{
  "encoder_activation": "gelu",
  "encoder_positions": "learned",
  "fusion": "prefix",
  "fusion_encoder_norm": "layernorm",
  "fusion_encoder_bias": "all",
  "fusion_encoder_drop_path": 0.15,
  "optimizer": "soap",
  "beta1": 0.95,
  "grad_clip": 3.0,
  "epochs": 20.6,
  "warmup_steps": 1640
}
Rows from block 2 of the image encoder of a small model that answers yes/no questions on an image's attributes, named by matrix and row number. Rows with one number belong to one neuron. Each number is 128 + 32 x the weight over its row's rms, rounded and kept within 0 to 255. All counts start at 0. After the name is the row's rms in percent of the matrix's.
After each neuron's rows are labels from the 100 images, of 14848, where the neuron reaches its highest value: "responds to" is what is common among them. Only what is clearly more common there than usual is listed. The data: photos with spoken descriptions (Open Images, Localized Narratives).
# fc1: MLP up (encoder.blocks.2.mlp.fc1.weight, 1536x384), inputs 0-191
# fc2: MLP down (encoder.blocks.2.mlp.fc2.weight, 384x1536, transposed), outputs 0-191

fc1.674 098 [129 113 113 101 178 192  99 105 122 118  95 119 134  80  77 137 144 138 145 113 129 113 147  95 106  62 158 149 170 129 161  94  87 146 144 122 142 193 117 104  39 146 138 164 131 131 113  88 110 129 167 131 139 118 147  98 116 154 138 154 147 118 115 149 140 142 116 122 205 165 150 152 100 139 108 185 109 144  86 126 142 161 129 137 137 214 161  93 102 134 103 112 110 142  83 189 174 125  82 140 114 112 150  86 131 110 110 135 151 136 112 151 103 143 165 116 190  97 103 113 173  95 131 145 123 140 119 154 131 173 111 144  86 151  65  88 118 129 116 165 181  80 149 165 148 149 125 111 111 106 164 120 115 181  89 137 103 120 132 131 103 119  58 138 101 163 171 152 102 109 131  73 194 107 177 128 110 103 123 178 163 108 162 129 110 162 181 122 145 121 157 132]
fc2.674 105 [136 166 175 164 190 123 125 155 132 163 108  91 159 139 109 109 142 159 114 117 174 150 134 150  99 113 155 169  82 169 111 134 131 127 100 117 131 130 117  76 102 112 128 135  81 175 170 165  94 189 181 144 111 173 128 135 145 157 148 138  38  48 107 182 149 128 131 141 139  85 159  74 149 143 144 217 102 142 110 116 157 160  70 127 124  73 117 106 155 109  97 130 151 125 125 127 186 122 138  80 132  96 167 107 190  79 109 117 170 243 123 104 121 145 150  95 128 119 115 160 147  94 129 181  88 129  69 158  67 183  98 162 164 162  80 159 126 127 140 126 168 154 127 102 120 178 160 165 143 128  78  93 112 127 135  94 158 145  90  95 142 101 152  94 108 132 119  98 133 175 101 136 162 101  94  97 164 151 111 180 147  90 118 115 133 148 137  89 169 106 122 120]
responds to: text has "sky"; text has "trees"; text has "water"

fc1.356 092 [127 163 160 131 185 115 157 129 144 182 107 117 148  75 117 114 153 133 111 108 137 149  73 119  98  97 113 115 153 145 116 134 122 160 180  87 114 172 182  94 111 174 154  92 124 149 161 125 133  93 134  82 140  77 159 120 104  57 132 142 108  94 156 124 163 130 107 141 136 180 107 148 162 187  70 159 124 143 160 124 149 100  80 106 124 142 141 127 160  77 119 117  65 150 200 156 159 109 118 142  99 148 100 171 145  72 113 146 108 177 182  96  93  93 146 183 129  80 104 147 128 129 113 123  75 138 130  96 168 102 108 132 174 124 169  99 155 154  75 140 142 124 168 124 171 128 179 142 217 117 113 175 104  75 139  67 125 145 126 126 135 106 126 112 117  72 144 161 152 176 105 120  81  87 122 136 164 125  98  96  93 173  98 125 115 153 167  69 132 134 127 138]
fc2.356 103 [119 135  84 182 135 172 144 197 165 109 117 140 122 171  90 151 139 124 103 131  95 141 157 172  90 148  90 111  80 131 148 146  64 150 163 136 158 160 145 111 156 134 143 141 171 173 135 161 135 130 176 134  85 153 105 140 130  82  98 175 129  93 129 105 109 120 182 102 124 166 145 118 163 120 160 148 128 136 115 106 168  68 114 144 151  59 111 116 158 106 110 112 143 181  86  76 143 118 186 128 171  88 113  91 157  92 150 137  68 190 121  97 166  77 111 134 182 215 115 145 124 120 139 110  34 116 128 163  69 117 121 132  94  89 135 108 128 184 154 122 174 208 133 102  83 149 130  95 106 106 100 154  72 124 144 146 110 110 121 176 104 146 176 105  86  98 121 126 139  91 144 140 137  78 184 136  90 169 114 110 149 156  31 135 192 108  66 128  92  81 133 134]
responds to: text has "sky"; text has "water"

fc1.189 108 [156  60 154 172 148 119 163  60 106 128 165 157  71 104 143 116 137  49 105 118 103 117 114 133  76 174  90  95 166 100 140 171 127 160  80 120 113 113 109 142 127 190 167 164 113 106 121  67 112 158 117  62  73 145 108 126 163 163 164  97 132 132  89 162 107 132 116 189 173 107 127 107 108 129 122 109 128 127 114 133  87 159  91 101 150 122 127 158 108 116 115 155 143 101 128 122 133  66 153 175 133 148 125 154 148 113 114 143 118 122 167 134 104 109 120 116  79 122  86 124 139  86 104 161 120 149  83 142 116 154 154 156 114 136 164 178 154 122  44 137 145 118 163 103 151 208 146 102 134 141  92 118 153 117 116 113 123 165 115  90 100 160  66 141 146 155 212 165 117  95 174 143 109 131 139 151 155 136 151 144 106 179 179  88 129 134  90 136 115 149 108  87]
fc2.189 101 [212  88 135 132  78  95 145 107 148 168 166 133 135 124 151 133 138 125 176 111 164 130 104 161 126 136  68 111  52 113 141 170 107 104 136 144 136 136  81  87  80  90 141 161  99  98 152 152  62  48 145  85 115 198 164 161  56 155 119 178 107 154 129  90 135 134 157 187  87 145 134 140 188 134 151 110 109 113 106 110 110  79 159 141  86 139 126 114 156 175 148 160 118 112 162 117  95 144  76 129 109  98 152 103 131 165  50 121 130 117 140 151  86 138 121  91 185 128 116 170 174 107 132 126  94  77 150 118 101 162  79 200 117 135 175 143  93  71 170 154 149  88 143 132 169 187  99 108  88 130 153 104 142 180 138 139 160 158 194  98 153 116  87 168 130 138  74  82 108  67  92 146 122 159 161  97  98 133 151 144 106 135 148 159 166 146 129  78 139 133 148 137]
responds to: text has "wall"

fc1.320 102 [157 127 149 141 161  84 116 127  97 137 108 143 162 155 112 125 134 169  68  82  92 133 117  92  87 123 160 114 134 140 118  86  62  98 154  85  76 105 169 114 126 129  76 121 145 169 113 153 171 167 146  89 166  94 158 137 143 134 148 165 120 112 147 133 160 115 125 121 140 204 121 178 147 119  48 171 107 113 174  99 152 115  77 119 125  82 132  97 126 142 111 132  67 148 145 163 153  86 140 131 130 150 114 152 104  95  96 168 119 102 148 149 143 148 165 175 114 135 138 117 161 152 138  35  74  87 138 174 150 116 113 170  77 122 104 143  80 127  91 120 180 112 109 124 188 103 176 133 178 139 112 179 122 111 173 139 156 131  98 113 115 106  66 145  94 121 135 155  79 155  91 138  93 143 116 139 150  86  89 134 132 102 105  72 128 202 165  99 125 125 146 140]
fc2.320 097 [182  96 186 161 134  93 133 145 104 175  79 145 125 134 133 194 117 117 144 162 147 104 163 163  10 140  66 122 119 172 137 159 121 123 125 107 117 111 108 158 107 155 138 131 165 124 131 149 206 150  98 141 146 168 155  88 199 142 108 167 156 158 128  61  89  78  93 154 112 155 160 136  89 176 145 107 125 142 174 131 207  87  94 104 118  94 125 111  98 134 128  76  87 134  90  64 147 126  61 163 129  80 118 135 108  89  58  53 136 172 101  37 116 123 124 161 179 179 133 156 105 130  94 134 132 142 139 144 121 141  93 175  91 111 149  89 153 158 207 141 120 162 141 131 119  89 133 170 149 150 164  81 120 141 119 193 110 111 146 113 116 186 176 103 140 138  99 128 149  95  98 182  88 165 108 145 174 169  99 141 156 137  72 131  91  91 167 188 136  98 158 106]
responds to: text has "sky"; text has "water"; text has "clouds"; text has "buildings"

fc1.90 096 [140 198 105 125 125 132 166 155 138 159  95  94  97 102 124 147 172 136 115 114 109 106  99 107 118 103 112 102 208 147 151  90  67 106 102 101  95 153 153  59  93 161 121 110 172 169 154 110 122 146 195 122 131 108  91 107  96 130 144 170 146 104 126  73 170 133 110 113 162 185 108 196 148 116 102 117 145 111 143  96 168  92 110 111 130 107 161 125 142 112 109 123 117 132 147 144 180 116 119 162 105 168 114 181 131  72 143 132 111 196 218 117 117  72 120 134 161 137 102 131 126 130 106  95 101  71 136 140 111 127 121 111 147 127 122 169 165 143  95 133 187 120 188  86 136 166 157 126 187 111  93 128 174  72 140 107  80 133 110 130 128 116 155 110 133  80 145 153 105 126 134 144 102 130 117 108 201 114 135 132  79 145 149 138 131 162 124  87 124  99 119 139]
fc2.90 109 [124 102  71 141 137 188 165 167 141 104 172 104 152 157 120 138 131 139 111 135  58 152 117 169  68 141 156 119 155 141 121 100  72 173 174 128 127 186 165  96 128 126 178 120 160 147 107 147 110 151 169 165 129 159 138 111  99 129 181 144 114  80 147  83 107 135 139  96  97 205 106 133 133 116 145 148 167 129  85 122 183 104 131  90 141  83  83 131 153 123  85 103 175 165 100  86 219 100 144 132 162  86 150 105 163  85 142 160  77 183 142  89 125 122 102 128 135 171 126  88 169 106 119 140  94 120 125 159  84 133 136 159  71  69 107  98 162 152 148 101 142 180  95 136 134 102 117 100 105  95  91 186 118 138 142 116  32 137 209 146  83 144 161 145 108  72  91 119 124 142 134 150 146  41 133 116 133 150 150  71 144 150  42 125 153 142 123 105 148 103  96 116]
responds to: text has "dark"

fc1.137 094 [125 113 199 118  97  78  61 134 103 123  77 151 111  97 101 128 119 158  69 126  89 134  56  89 132 148  91  97 146 101  82 164  86 110 145  98 144  94 126 153 130 153 150 101 113 167 102 132 126 129 111 135 195 185 155 111 167  85 124 151 148 107 159 131 157 164 163 116 134  75  82  89 131 107 153 109 111 169 124 113 140 126 128 105 140  98 119 116 121 179 103 112 129 128  87 175 114 121 153 123 134 140 133 179 113 120 151 118 133 143  91 111  90 140 127 109 133 138 117 148 138 210 111 103 106 152  67 137 131  94 102 142  50 111 132 185 109 112 143  76  85 173 107 202 127 137 182 135  99 139 157  86 101  93 127 156 140 151 108 147  66 103 158 134 151 147 130  92 164 220 129 146 168  99 116 143 127  92 131  96 166  92  93 162 142 111 149 134 199  84 156  92]
fc2.137 097 [110 100  92  58 158 112 141 132 137 108 117 107 100 110 108 162 107 159 124 129 118  89 103  73 122 133  97  92 148 122 117 224 100 104 159 124 113  78 132 166 180 144 159 101 128 127 120 129 131 110  77 114 141 149 189 158 174  81 173 136 113 154 191 174 133 107 160 104  96 162  94 118 122  94 154  74 112  99 106  93 115 105 124 121 115 113 103 203  61 143 123 102  91 118  88 127 129 166 161 163 126 104  75 110 189 129 160 163 135 130 108 119  91 111  91 200 129 132 126 143 197 119 114 117 101 132 156 138 135 151 108 159 148 104 131  59 130 163 140 154 149 187  69 131 126  80 204  86  92 135 172 161  92 109 175 108 111  83 106 113 170 169 116 146 146 178 110 144 220 115 162  95 145 135 121  76 104  85 104 102 103 158  92 144  87 121 140 180 142 118 143  57]
responds to: text has "sky"; text has "trees"; text has "grass"; text has "plants"

fc1.253 095 [104 140 118  85  54  99 126 174  98 128  97  79 162 169 152 160 151 135 132 113 110 131  97 130  93 124 191 145 137 156 150 109 115 140  98 144  86 150 166 121 129 138 149  82  47 127  98 190 139 141 130 126 146 208 162 117 135  50 146 128 167  80  99  76 123 103 129 165 175 152 141  89 149 103 102  82 102  93  65 133 145 160 146  56 113 131 127 129 160 144 161 142 136 204 125  89 104 172 130 161 147 160 122 144 121 158 164 142 131 113 109  71 183 108 125 151 138  86 162 154 152 112 129 130 170 105 141 130  94  64 134 115 187 149 170  81  85  90 140 155 135 147 114 199  83  95 151 188 159 102 116 165 172 117  84  85  75 171 148 114 147 104  83 138 113 112 118 125 112 167 100 179 147 167 121  38 125 155 154 125 148 138 195 106 142 188 171 151 122 154 160 105]
fc2.253 091 [104  97 119  88 115 211  99 128 124 148  62 162 123 122 121  99 116 132 152 104 135 118 163 108 141 154 190  98 136 123 138 107 123 179 132 119 143 129 165 144 123 149  90 134 139 192 162 160 118  66 167 145 116  99 169  96 183 149 171 101 177 139 115 163 115  70 116  98 117 149  86 134 134  98 119 169 156 185  96 188 133 170 129 129 142  63 103 138 165 111 167 116  56 102  91 180  80 117 111  83 185 118  91 157 146 148 144  92 115 143 113 153  98  91 111 119 143 181 180 128 141  47 116 136 118 120 133 150 106 123 117 113 135 133 131 112 118 115 125 160  64 109 130 106 112  82  98 103  63 127 166  55 194 158 214 187 104 167 134  94 103 178 118 161 129  98 156 170 101 118 172 168 102  81 115 123 147 119 165 198  87 132  44 116 123 134 103 137 106 158  70 129]
responds to: text has "wall"; text has "holding"; text has "wearing"; text has "front"

fc1.186 102 [123 131 199  59 194  87 153 142 115 134 155 121 130 124 128 174 112 139 117 140 133 102 112  95 173  40  75 148 123 119 158 108 114 160 117  65 129 157 111 126  84 164  72 111 107 160 111 134 152 122 154 122 149 144 154 126 171 105 143 115 124 146 148 113 179 156  70 143 132 209 121 172 151  87  55 168 112 113 178  59 181 128  80 132 118 120 111 129 141 110  79 149  36  80 156 144 112  73 133 116 144 146 131 182 129 141  72 122 112 122 145 130 112 161 156 146 127 108 117 112 164 152  90  95 118 113 116 109 141 105  79 135 156 117 142 140 105 121 114 150 117  73 140 124 163 114 166  97 189 158  95 161  87  97 100 163 138 119 194  84 121  83  68 175  70  70  80 200  85 175 101 108 107 101 125 170 127 138 136 124 116 108 126  96  77 156 103 131 112 144 142 181]
fc2.186 104 [141 122 108 170  86 114 142 112 119 152 107 124 165 159  91 188 153 153 142 157 105 129 183  92  70 143 113 102  51 113 122 168 100 166 162 106 131 134 133 152 142 122 164 146 187 128 131 125 127 102  76 114 150 178  77  88 161 111 107 217 171 132  93 132 125 112 126 134 156 132 145 153 174 198 188 135 154 105 134 123 196 122 103 157 158  73 154 161 121 102 102 127 126 138  48 113 127  56  66 175 192 102 102 124 116  85 102 125 100 199 121  91 163 124 107 158 178 116 133 154 113  93 106 112  73 175 107 135 100 150  76 162 115 130  92 134 115 178 166 207 116 193 132 100  67 103 164 124 110  82 112 131 121 102  55 160 110 113  76 110 122 143 125 113 120 190  99 160 163  81 144 144  48 127 222 151 133 160  70 101 146 161 105  90 122 123  86 140 135  60 149 132]
responds to: text has "sky"; text has "trees"; text has "clouds"; text has "water"

fc1.679 102 [151 113 201  59  77 160 183 151 137 121 177 142  99 159 124 132 139 161 124 128  54 129 125 100 166 113 117 128  70 122 172 115 129 135  83 184 138 129 116 125  76 149  86 138 177 146 134  94 132 153 118 105 157 152 144 139 154 104 155 106 132 137 111  93 144 141 120 131  96 190 137 108 133 135  68 183  94 145 126  22  98 101 124 139 133 151 137 150 174 105  85 134 100  71 150 142 104 148 114  69 101 169 155 171 120 175 177 115  64  87 158 142 178 202 121 131 168 140  97  90 177 154 114 137 127 114  81  90  91 141 163 135 141  78 146  69 101 140 156 188 120 137  92 130 175 133 105 122 216 104 114 205 110 103 128 118 130 119 153 111 130  69  89 147  83  82 161 108 127 127 112 119  99  91 144 188 129  90 124 160 131 159 109 128 115 104 130 133  86 117 122 138]
fc2.679 096 [140 122 128 123 135 109 155 125 130 152 152 134  89 131 164 178 123 125 183 132 134 110 139 128  92 118  78 128  88 108 120  91 117 106 151 102 136 151 129 159 104 130 127 129 138 166 163 148 135 152 106 141 110 118 105 145 137 118 108 173 169 172 149  68 183 120 126 141 156 167 114 139 122 149 145 105  90 139 180 135 117 124 136 124 152 123 160 112 159 128 149  75  80 132  80 122 129 167 101 105 101 128 154 168 126 114 112 109 169 139 152 154 174 149 132 162 147 114 239 148 165 127  88  88 139 131 117 137 103 131 143 180 146 187 129 173  97 149 174 192 134 141 139 127 130 121 127 124 100 110 152 127 146 106 177 112 163 163  90 112 142 158 153  43 109 150 107 113 165  95  85  69  55 175 187 188 107 174 115 140 144 111 148  71 113  88 132 199 154 119 132 175]
responds to: text has "sky"; text has "trees"; text has "clouds"

fc1.391 102 [135 122 164  98 168 105  94 131 124 151  87 176  75 105  81 147 157  93  70 139  82 154  87  85 145 114 101  94 181 124 148 118  78 102 173  98 118 111 108 124  82 119 170  97  93 166 112 140 161 132 135  84  67 135 176 109 145 157 136 188 194  75 160 164 128 106 142 127 118 151 119  98 176  66  94 168 106 175 141 159 190  93 138 115 118 156 130 146 109 108 123 146 100 151 109 162 170 145 124 165  94 139 122 125 144  80 129 156  79 170 145 134 108 120 127 142 135 126 131 104 136 186 129  85  94 132 120  69 138  84  86 180  95 127 126 130  85 108 137 102 126 180 116 159 160 129 177  85 111 130 159  86  46  89 141 125  61 142  81 146  85 105 135  70  96 178 164  93 168 196  98 114 168 137 143 159 133  65 187 126 162 131  75  96 110 108 158 135 116  88  89 119]
fc2.391 100 [ 92  88 123 154 157  60 132 138  98 149  89 102  96  90 121 176  92 160 155 105 107 165 129 152 129 150 102 150  82 132  84 139  60 160 210 106 161  85 144 108 189 167 157  98 135 142 128 114  97 106  74 116 163 173 176 134 163 126 166 141  70 157 120 122  94  89 130 102 138 174 138 106 135 142 159 105 102 107 101 130 163  98 110  85 137 107  98 140 115 110 145  89 103 144  80  92 193 123 179 137 166 106 135 128 169 100 115 201 150  91 116  88 113 127 122 138 102 140 104 154 189 133  93 108 128 136 136 129 118 127 155 175  91 155  78  91 190 155 131 144 143 128  96 156 115 152 148  85  42 112 133 130 104 144 146 117 115  77 121  94 139 130  86 102 169 176 112 126 176 131 106  88  80 125 147 100 145 139  86 127 128 111  43  99 126 147 167 145 144 132 158 115]
responds to: text has "trees"; text has "grass"; text has "plants"

fc1.682 092 [165 139 150 165 125 112 112 154 141 149 102 120 121 144 124 151 160 126 140  78 131 105 150 153  94 104  96 123 165 124 183 155  94 137 129 144 124 122 120 130  99 149 119  70 123  57  80  75 110 152 156 129 113  63 120 150 139 178 162  99 151 123 124 167 131 106 130  94 205 202 111 158 117 104 169 119 104 179 123 124 221 148 148 146 155 158 138 103 104 103 108  73 109 124  42 132 184 146 111  88 151 127 182 145 122  99 171 143 170 129  33 183 132 122 137 148 119 153 105  97 149 129 133  84  97 147 139 113 124 170  75 112 153 108  95  95  85 145 117 100 146  97 104  99 122 128  68 118 129 126 164 101 176 169  97 175  89 126 116 129 105 182  98 133 100 157 121  92  46  92  90 147 173 157 113  98 116  97 151 144 135 102 121 134 151 138 108 156 148 149 143  99]
fc2.682 094 [ 77 155  63 125  94 105 139 114 113 116 160  92 181 111  93  44 163 130 113 143 142 117 130  80  91 124 134 211 132 132  90 162 139 149 181 131 167 107 173 114 107 107 159 118  88 163 176 109 146 138  92 189 119  83 140  93  54 149 186 159 138 112 162 160 113  78 132 114 145 154  63  62 114 133 124 131 187 116  54 125 119 168 126 126  82 158 107 103 126 151 168 160 142 121 143 156 142 116 110 121 120 131  99 121 198 146 144 154 112 113 180 115 121  97 131  64 131 117 141  89 169 157 137 169 177 151 128  88 125 164 180 176 133 144  70 103 182 127 163  60 212 111 126 163 106 130 155 170 200 161 154 160 139 163 100 122 121 145  75  86 135 104 120  63 141 127 115 172 130  92 111 108 130 126 153 116 135 128 104 106 155 171 127  61  66 101  85  74 180 176 117  31]
responds to: text has "trees"; text has "grass"; text has "plants"

fc1.21 098 [178 111  69 124 175 117  95 104  86 151  82 170  80  81 107 116  74 113 168  87 189 132 151  90 136 145 134 135 124  67 119  81 176 104 137 119 130 165 108  96 163  97 126 179 145 172 150 109 150 122 135  54 101 140 161  92 163 147 110 144  58 105 107  66 105 162  98 170 172 134  93 111  98 124 139 171 133 159 111 152 131 146 124  75 110 159 133  79 129 138 127 139 152 126 119 149 114  88  96 185 162 139 168 125  98 195 166  92 121 138  73 184 134  67 115 134 156 133 105 164 103  86  70 102  90 144 149 106 118  88 145 101 155  95 107 103 137 171 169 137 127 134 156 173 175 219 118 136 187  52 169 104 158 125 107 166  92  62 163 145 148 151  68 122  98 142 107 108 143 170 108 128 109 167 111 116 111  96 158 131 121  87  85 100 122 140 185 145  79 117 142  93]
fc2.21 093 [152 142 100 130 162 176 153 148 145 114 117 119 115 113 156 197 161 142 154  71 117 114  91 121  69 127 151 122 101 160 135 119 192 143  84 146  89 154 150 153  64  98 178 155 122 102 191  75 195 112 170 143 121 164  91 131 175 150 123 105 172  97 156 155  69 128 123 161 126  74 177  69 106 115 131 119 105 132 105 199  96 139  80 183 153 170 126 114 122 137 158 142 155 124 168 125 145 141 105 142 132 111 149 150 103 142 118 142 133 162 134 181  99 116 134 160 146 122 110 107 118 121 135 157 138  77 119 137 131 175 174 124 102 189 103 118  88 161 169 169 139  98 106 117 117 173  93 127  98 165 119  84 105 149 170 148 118 135 128 100 157 135 122  83  54  81  94  38 118 172  69 122 101 133 139 102 102 147 163 119 148 123 157  91 153 148  72  67 190  80 121 129]
responds to: text has "table"; text has "wall"; text has "sitting"

fc1.286 102 [100 118 151 159 155 118 163 135 174 113 132 146 144 108 130 147 133 111 124 109 131 136 109 198 174 140 136  56 108 115  81 144 140 101 118 149 120  82 121  99 118 116  49 113 109 115 112 110 128 114 133 112 109  68 117 135  43 140 139 115 162 150 134 160 100 125 178  80 185 139  84 101 112 146  97 123 138 114 155 115 103  83  49 146 104 139  84 155 108 139 115 167 164 135 115 155 154 145 137  83 136 110 141 123 101 108 112 143 167 162 132 106 136 116 127 109 164 141 153 117 195  60 147 127  87 149 100 123 120  91 135 119 137 145 108 137  81 166 111  83  77  55  88  66  98 170 187 145 103 135 100 162 109 126 132  85 147 134 137 106 117 108 120 126 144  41 123 170  84  87 135  73 104 201 151  96 129 124 123 160 143 132  95 118 170 107 114 117 117 116 104 164]
fc2.286 098 [123 174 114 147 104 157 100 121 194 117 141 133 123  89 109 103 123 124 135  87 119 165 151  59 136 135 126 229 107 177 141 153 136 107 152 167  98 200 168 139 147 206 170 113 113 139 164 118 171 171 111 148 110 129  97 103  92 144 133 108 165 111  82 117 194 125 106 149 113 105 181 152  77  98 141 143 188 209 171 138  86 120 150 172  90 148 171 137 104 127 110  77 115 145 146 131 178  94  88 143 143 114 139 115 193  73  96  89 109 136 142  88 112 130 105 126 112 125 125 152 104 186 126 120  59 145 154 114 156  97 138 110 134 114 113 167  85 126 147 144 133 159 138 115 198 162  79 149 165 100 126 116 103 172 153  97  73 149 146 105 114 107 174 175 165 127 153 100 111 124 178 122  80 139 102 129 124 143 111 146 162 101 185 150 129 174 138 121 106 159 145 116]
responds to: text has "table"; text has "food"

fc1.558 103 [127 174 128 151  82 121 169 104 167 111 163 136 105 168 140 167 168 128 166 151 131 131 186 101 175 121  93 149 170 120 122  84 130  86 202 140 161 136 143 119 117 166 112  29 119 113 128 139 150 100 151 119 126 124  89 146 152 147 159 170 142 126 131 174 102 134 110 150 137  79 173 127 120 137 127 123  38 164 135  96 131 150 129 129  90 106 165 191  76 157 182 163 160 131 133  99  78 204  99 112  77  85 122 101 176 135  67  91 141 137 139  85 115 131  73 144  80 138 138 170 117 196 161 127  68 151 112 107 152 131  97 182  91 110 182 131  64 201 113 151 132 129 134 156 150 157 145 102 141 170 149 215 165  97 173  85 159 180 170 125  97 161 161 145 102 114 126  79 154 135 159 119 101 134 122 112 134 146  81 134 118 159 172 132 131 135  95 131 121 220 127 133]
fc2.558 097 [147  95 173 152 105 124 171  46 132 148 152 150 149 163 104 123  99 116 109  87 149 144 155 137 150 115 151 200  98 125 146 107 137 123 102 155 114 165 146 152 135 150 120 132 137 145 102  79  79 143 143 134 114 138 119 190  67 104 189 109 142 127 116 114 139 132  73 126 138 143 161 143  92 112 185 168 129  76 180 159 161 104 148 126 135 127 106 129 161 165 127 178 177 155 125 138 109 133 162 124 126 126 137  93 146 149  90  99 143 110 112 175 115 164 128 103 110 142  77 150 126 150 153  89  45  60 147 111 185 108  64 118  76 156 121 146 144 132 123 192 165 145 151  80 183 176  95  89  52 119 152 154  96 227 110 168 136 105 213 163 176 117 143 144 147 127 113  83  92 109 167 148 112 152 143  62 104 114 108 171  69 109 157 164 155 125  76 154 169 143 133  97]
responds to: text has "food"

fc1.58 100 [131 105 131 162  99 109 169 124 172 151 117  52 118 138 122 116 152 117 101  75 125 195   8 169 142 155 134  84 149 112 147 183 134 190 122 169 155 139 118 176 155  89 153  78 119 106  96 137 133 101  63 122 176 109 126 131 129  46 141  82 142  80 132 174 122 124 144 109 120 137  63 119  89  85 179 139 140 161 120 135  79 218 118 110 172 159 179 137 168 174 124 139 132 137  89  84 122 156 111 111 173 135 145 160 137 114 144 133 136 121  88 135 163 141 143 188 122 113 120 168  50 172 125 141 143 131 134 100 165  95 121  78 121 135 162 108 143 139 131 160 135 138  81 127 115 133 192 182 159 159 139 152  87  98 129 145  92 120 111 143  73 155 176 112  63 114 113 109 143 133 148 140 120 113 109  71 138 157 132 138 106 112 115 159 136 171 148 159 147  97 138 156]
fc2.58 113 [141 112  90 114  46  67  83 154 126 133 151 168 194 138 155 105 132 107 110 117  86 150 171  96 185 132 131 103 135 155  97 157 136 163 118 136 166  82 203 177 171 108 133 113  94 120 156 163 137 131 143 199 145  88  95 141 157 118  12 133 108  66 119 139 190 113 116  96 141 168  90  45 140 105 116 182 134 128 109 137 105 135  92  85 161 148 147  60  87 160 147 118  99 125 101 148  82 103 143 117 135  62  64 123 150  64 187 111  72 115 129 131  95  73 110 127 127 115 204 150  90  91 127  86 158 158 132 123 123 117 148  53  99  72  94 131  78 124 117 177 114 167  95 119 150 145 149  64 105  63 119 100 115 156 101 134 148 169 147 131 140 155 139 191 109 113 143  91 174 133 161 100 132 118 119 114 137 138 161 148  83 124 105 185 120 116  89 196 150 117 156 138]
responds to: text has "table"

fc1.721 101 [159 167 145 102 159  57 174 137 158 168 112 161 129 168 201 181 180 137 184 106  82 167 103 124 173 151 108 169 115 113 153 132 103 115 159 149 152  83 168 133 158 103 115 138  79 115 116 110 135 113 176  69 172 142 129 175 130 111 209 125 117  65 136 131 163 106 124  97  84 108  67 116  56  98 132 158  94 174 155 147 147 152 102 128 113 138 131  93 128 199 186 150 170 109 203 150 116 182 123 121  68 152  85 114 174 143  80 130 152 160 127  73  88  52 102  66 108 137 119 167 150 120 156  83 129 151 150 118 102 106  68 126  65  93 111 149 112 166  73  62 141  95 126  76 175 106 168  93 171 211 151 178 126 144 173 117  97 129 169  82 120 112 145  91 100  76 144 125 189 132 121 118 133 169 135 111 104  99 118 141 103 149 131 179 152 152 106  94  89 160 107 174]
fc2.721 096 [110 113 129 155 111 116 140 170 135 170 101  93 155 140 141 149 105 137 123 149 163 116 132 116 142  94  87 130  87   0 120  88 138  83 132 155 144 145 126 211 140 128 132 154 130  80 102 119 119 208 103 117 149 121 130 131  91 108 155  85 165 138 152 128 143 100 118 109 131 123 173 124 143  93 172  96 158  95 177 115 105 202  97 111 102 111 118  92  45 157 133  93 130 181  98 156  99 109 154 118 115 111 169 174 127 159 143 108 136 139 127 116 137  66 116 102 128 132  80 173 145  74 103  58  63 136 169 144 174 105  96 137 144 126 116 193 119 109  99 134 104 156 164 133 183 142 168 142 105 132 110 150 111 200 105 143  62 124 145 126 133 117 167 159 135 152 155  94 136 130 153 149 131 109 171 128 122 156 138 158  89 115 107 126 141  92 133  97 109 185  87 123]
responds to: text has "food"; text has "plate"

fc1.46 091 [149 150 168 134 127 137 151 130 117 161 100  92  99  75 127 152 161 158 101  66 121 120 136  85 130 103 100 119 168 146 143 132  57 149 154  59 119 167 140  51  56 193 121 108 143 148 171 130 151 119 165  92 145 106 153  86  88  94 126 159 161  78 139 129 208 143  95  94 118 189 127 195 168 126  79 179 126 115 183 131 134  99  83 157 126 142 164 129 122 106 123 139  51 133 183 170 172 102  88 138 109 161 111 178 107  48 120 143 132 201 170 100  89 100 157 138 149 145  96 115 154 130 125 132  75  58 104 114 101 133 138 157 149  97 100 106 141 145  98 132 168 128 167 106  98 154 169 138 167 124 105 125 130  91  76  62 122 129 140 101 109 129 127 127 119  70 145 134 102 164 100 107  85  97 119 159 173 122 137 142  97 167  94 129 116 163 133 125 115  89 149 171]
fc2.46 104 [107 126 118 167 128 181 174 208 115 147 145 119 139 142 104 142  96 142 133 143 101 116 187 206  61 136 130 130  93 178 134 127  37 157 135 131 164 214 146  83 104 109 146 145 156 143 127 154 122 162 179 176  94 160 115 124 135 131 153 167 134 112 120  82  84  68 138 132 106 142 139 145 161 141 127 187 127 200 113 106 201  86 147  94 150  56 114 122 129  78 106 122 153 121  89  79 197  94 156 106 156  97 143 120 168  61 112 148 130 232 122 110 134 126  85 128 129 165 135  55 164 119 120 146  51 102 130 138  80  92 119 150 102 123 130 125 140 185 164 131 118 165 100 137 131 101 133 149 117  92 116 182 105 138 161 104  48 108 180 126  96 203 205 122 120 121  75  88 115 155 151 179 144  76  91 142 131 152 112 136 123 152  57  87 141 130 145 161 126 105 118 145]
responds to: text has "dark"; text has "lights"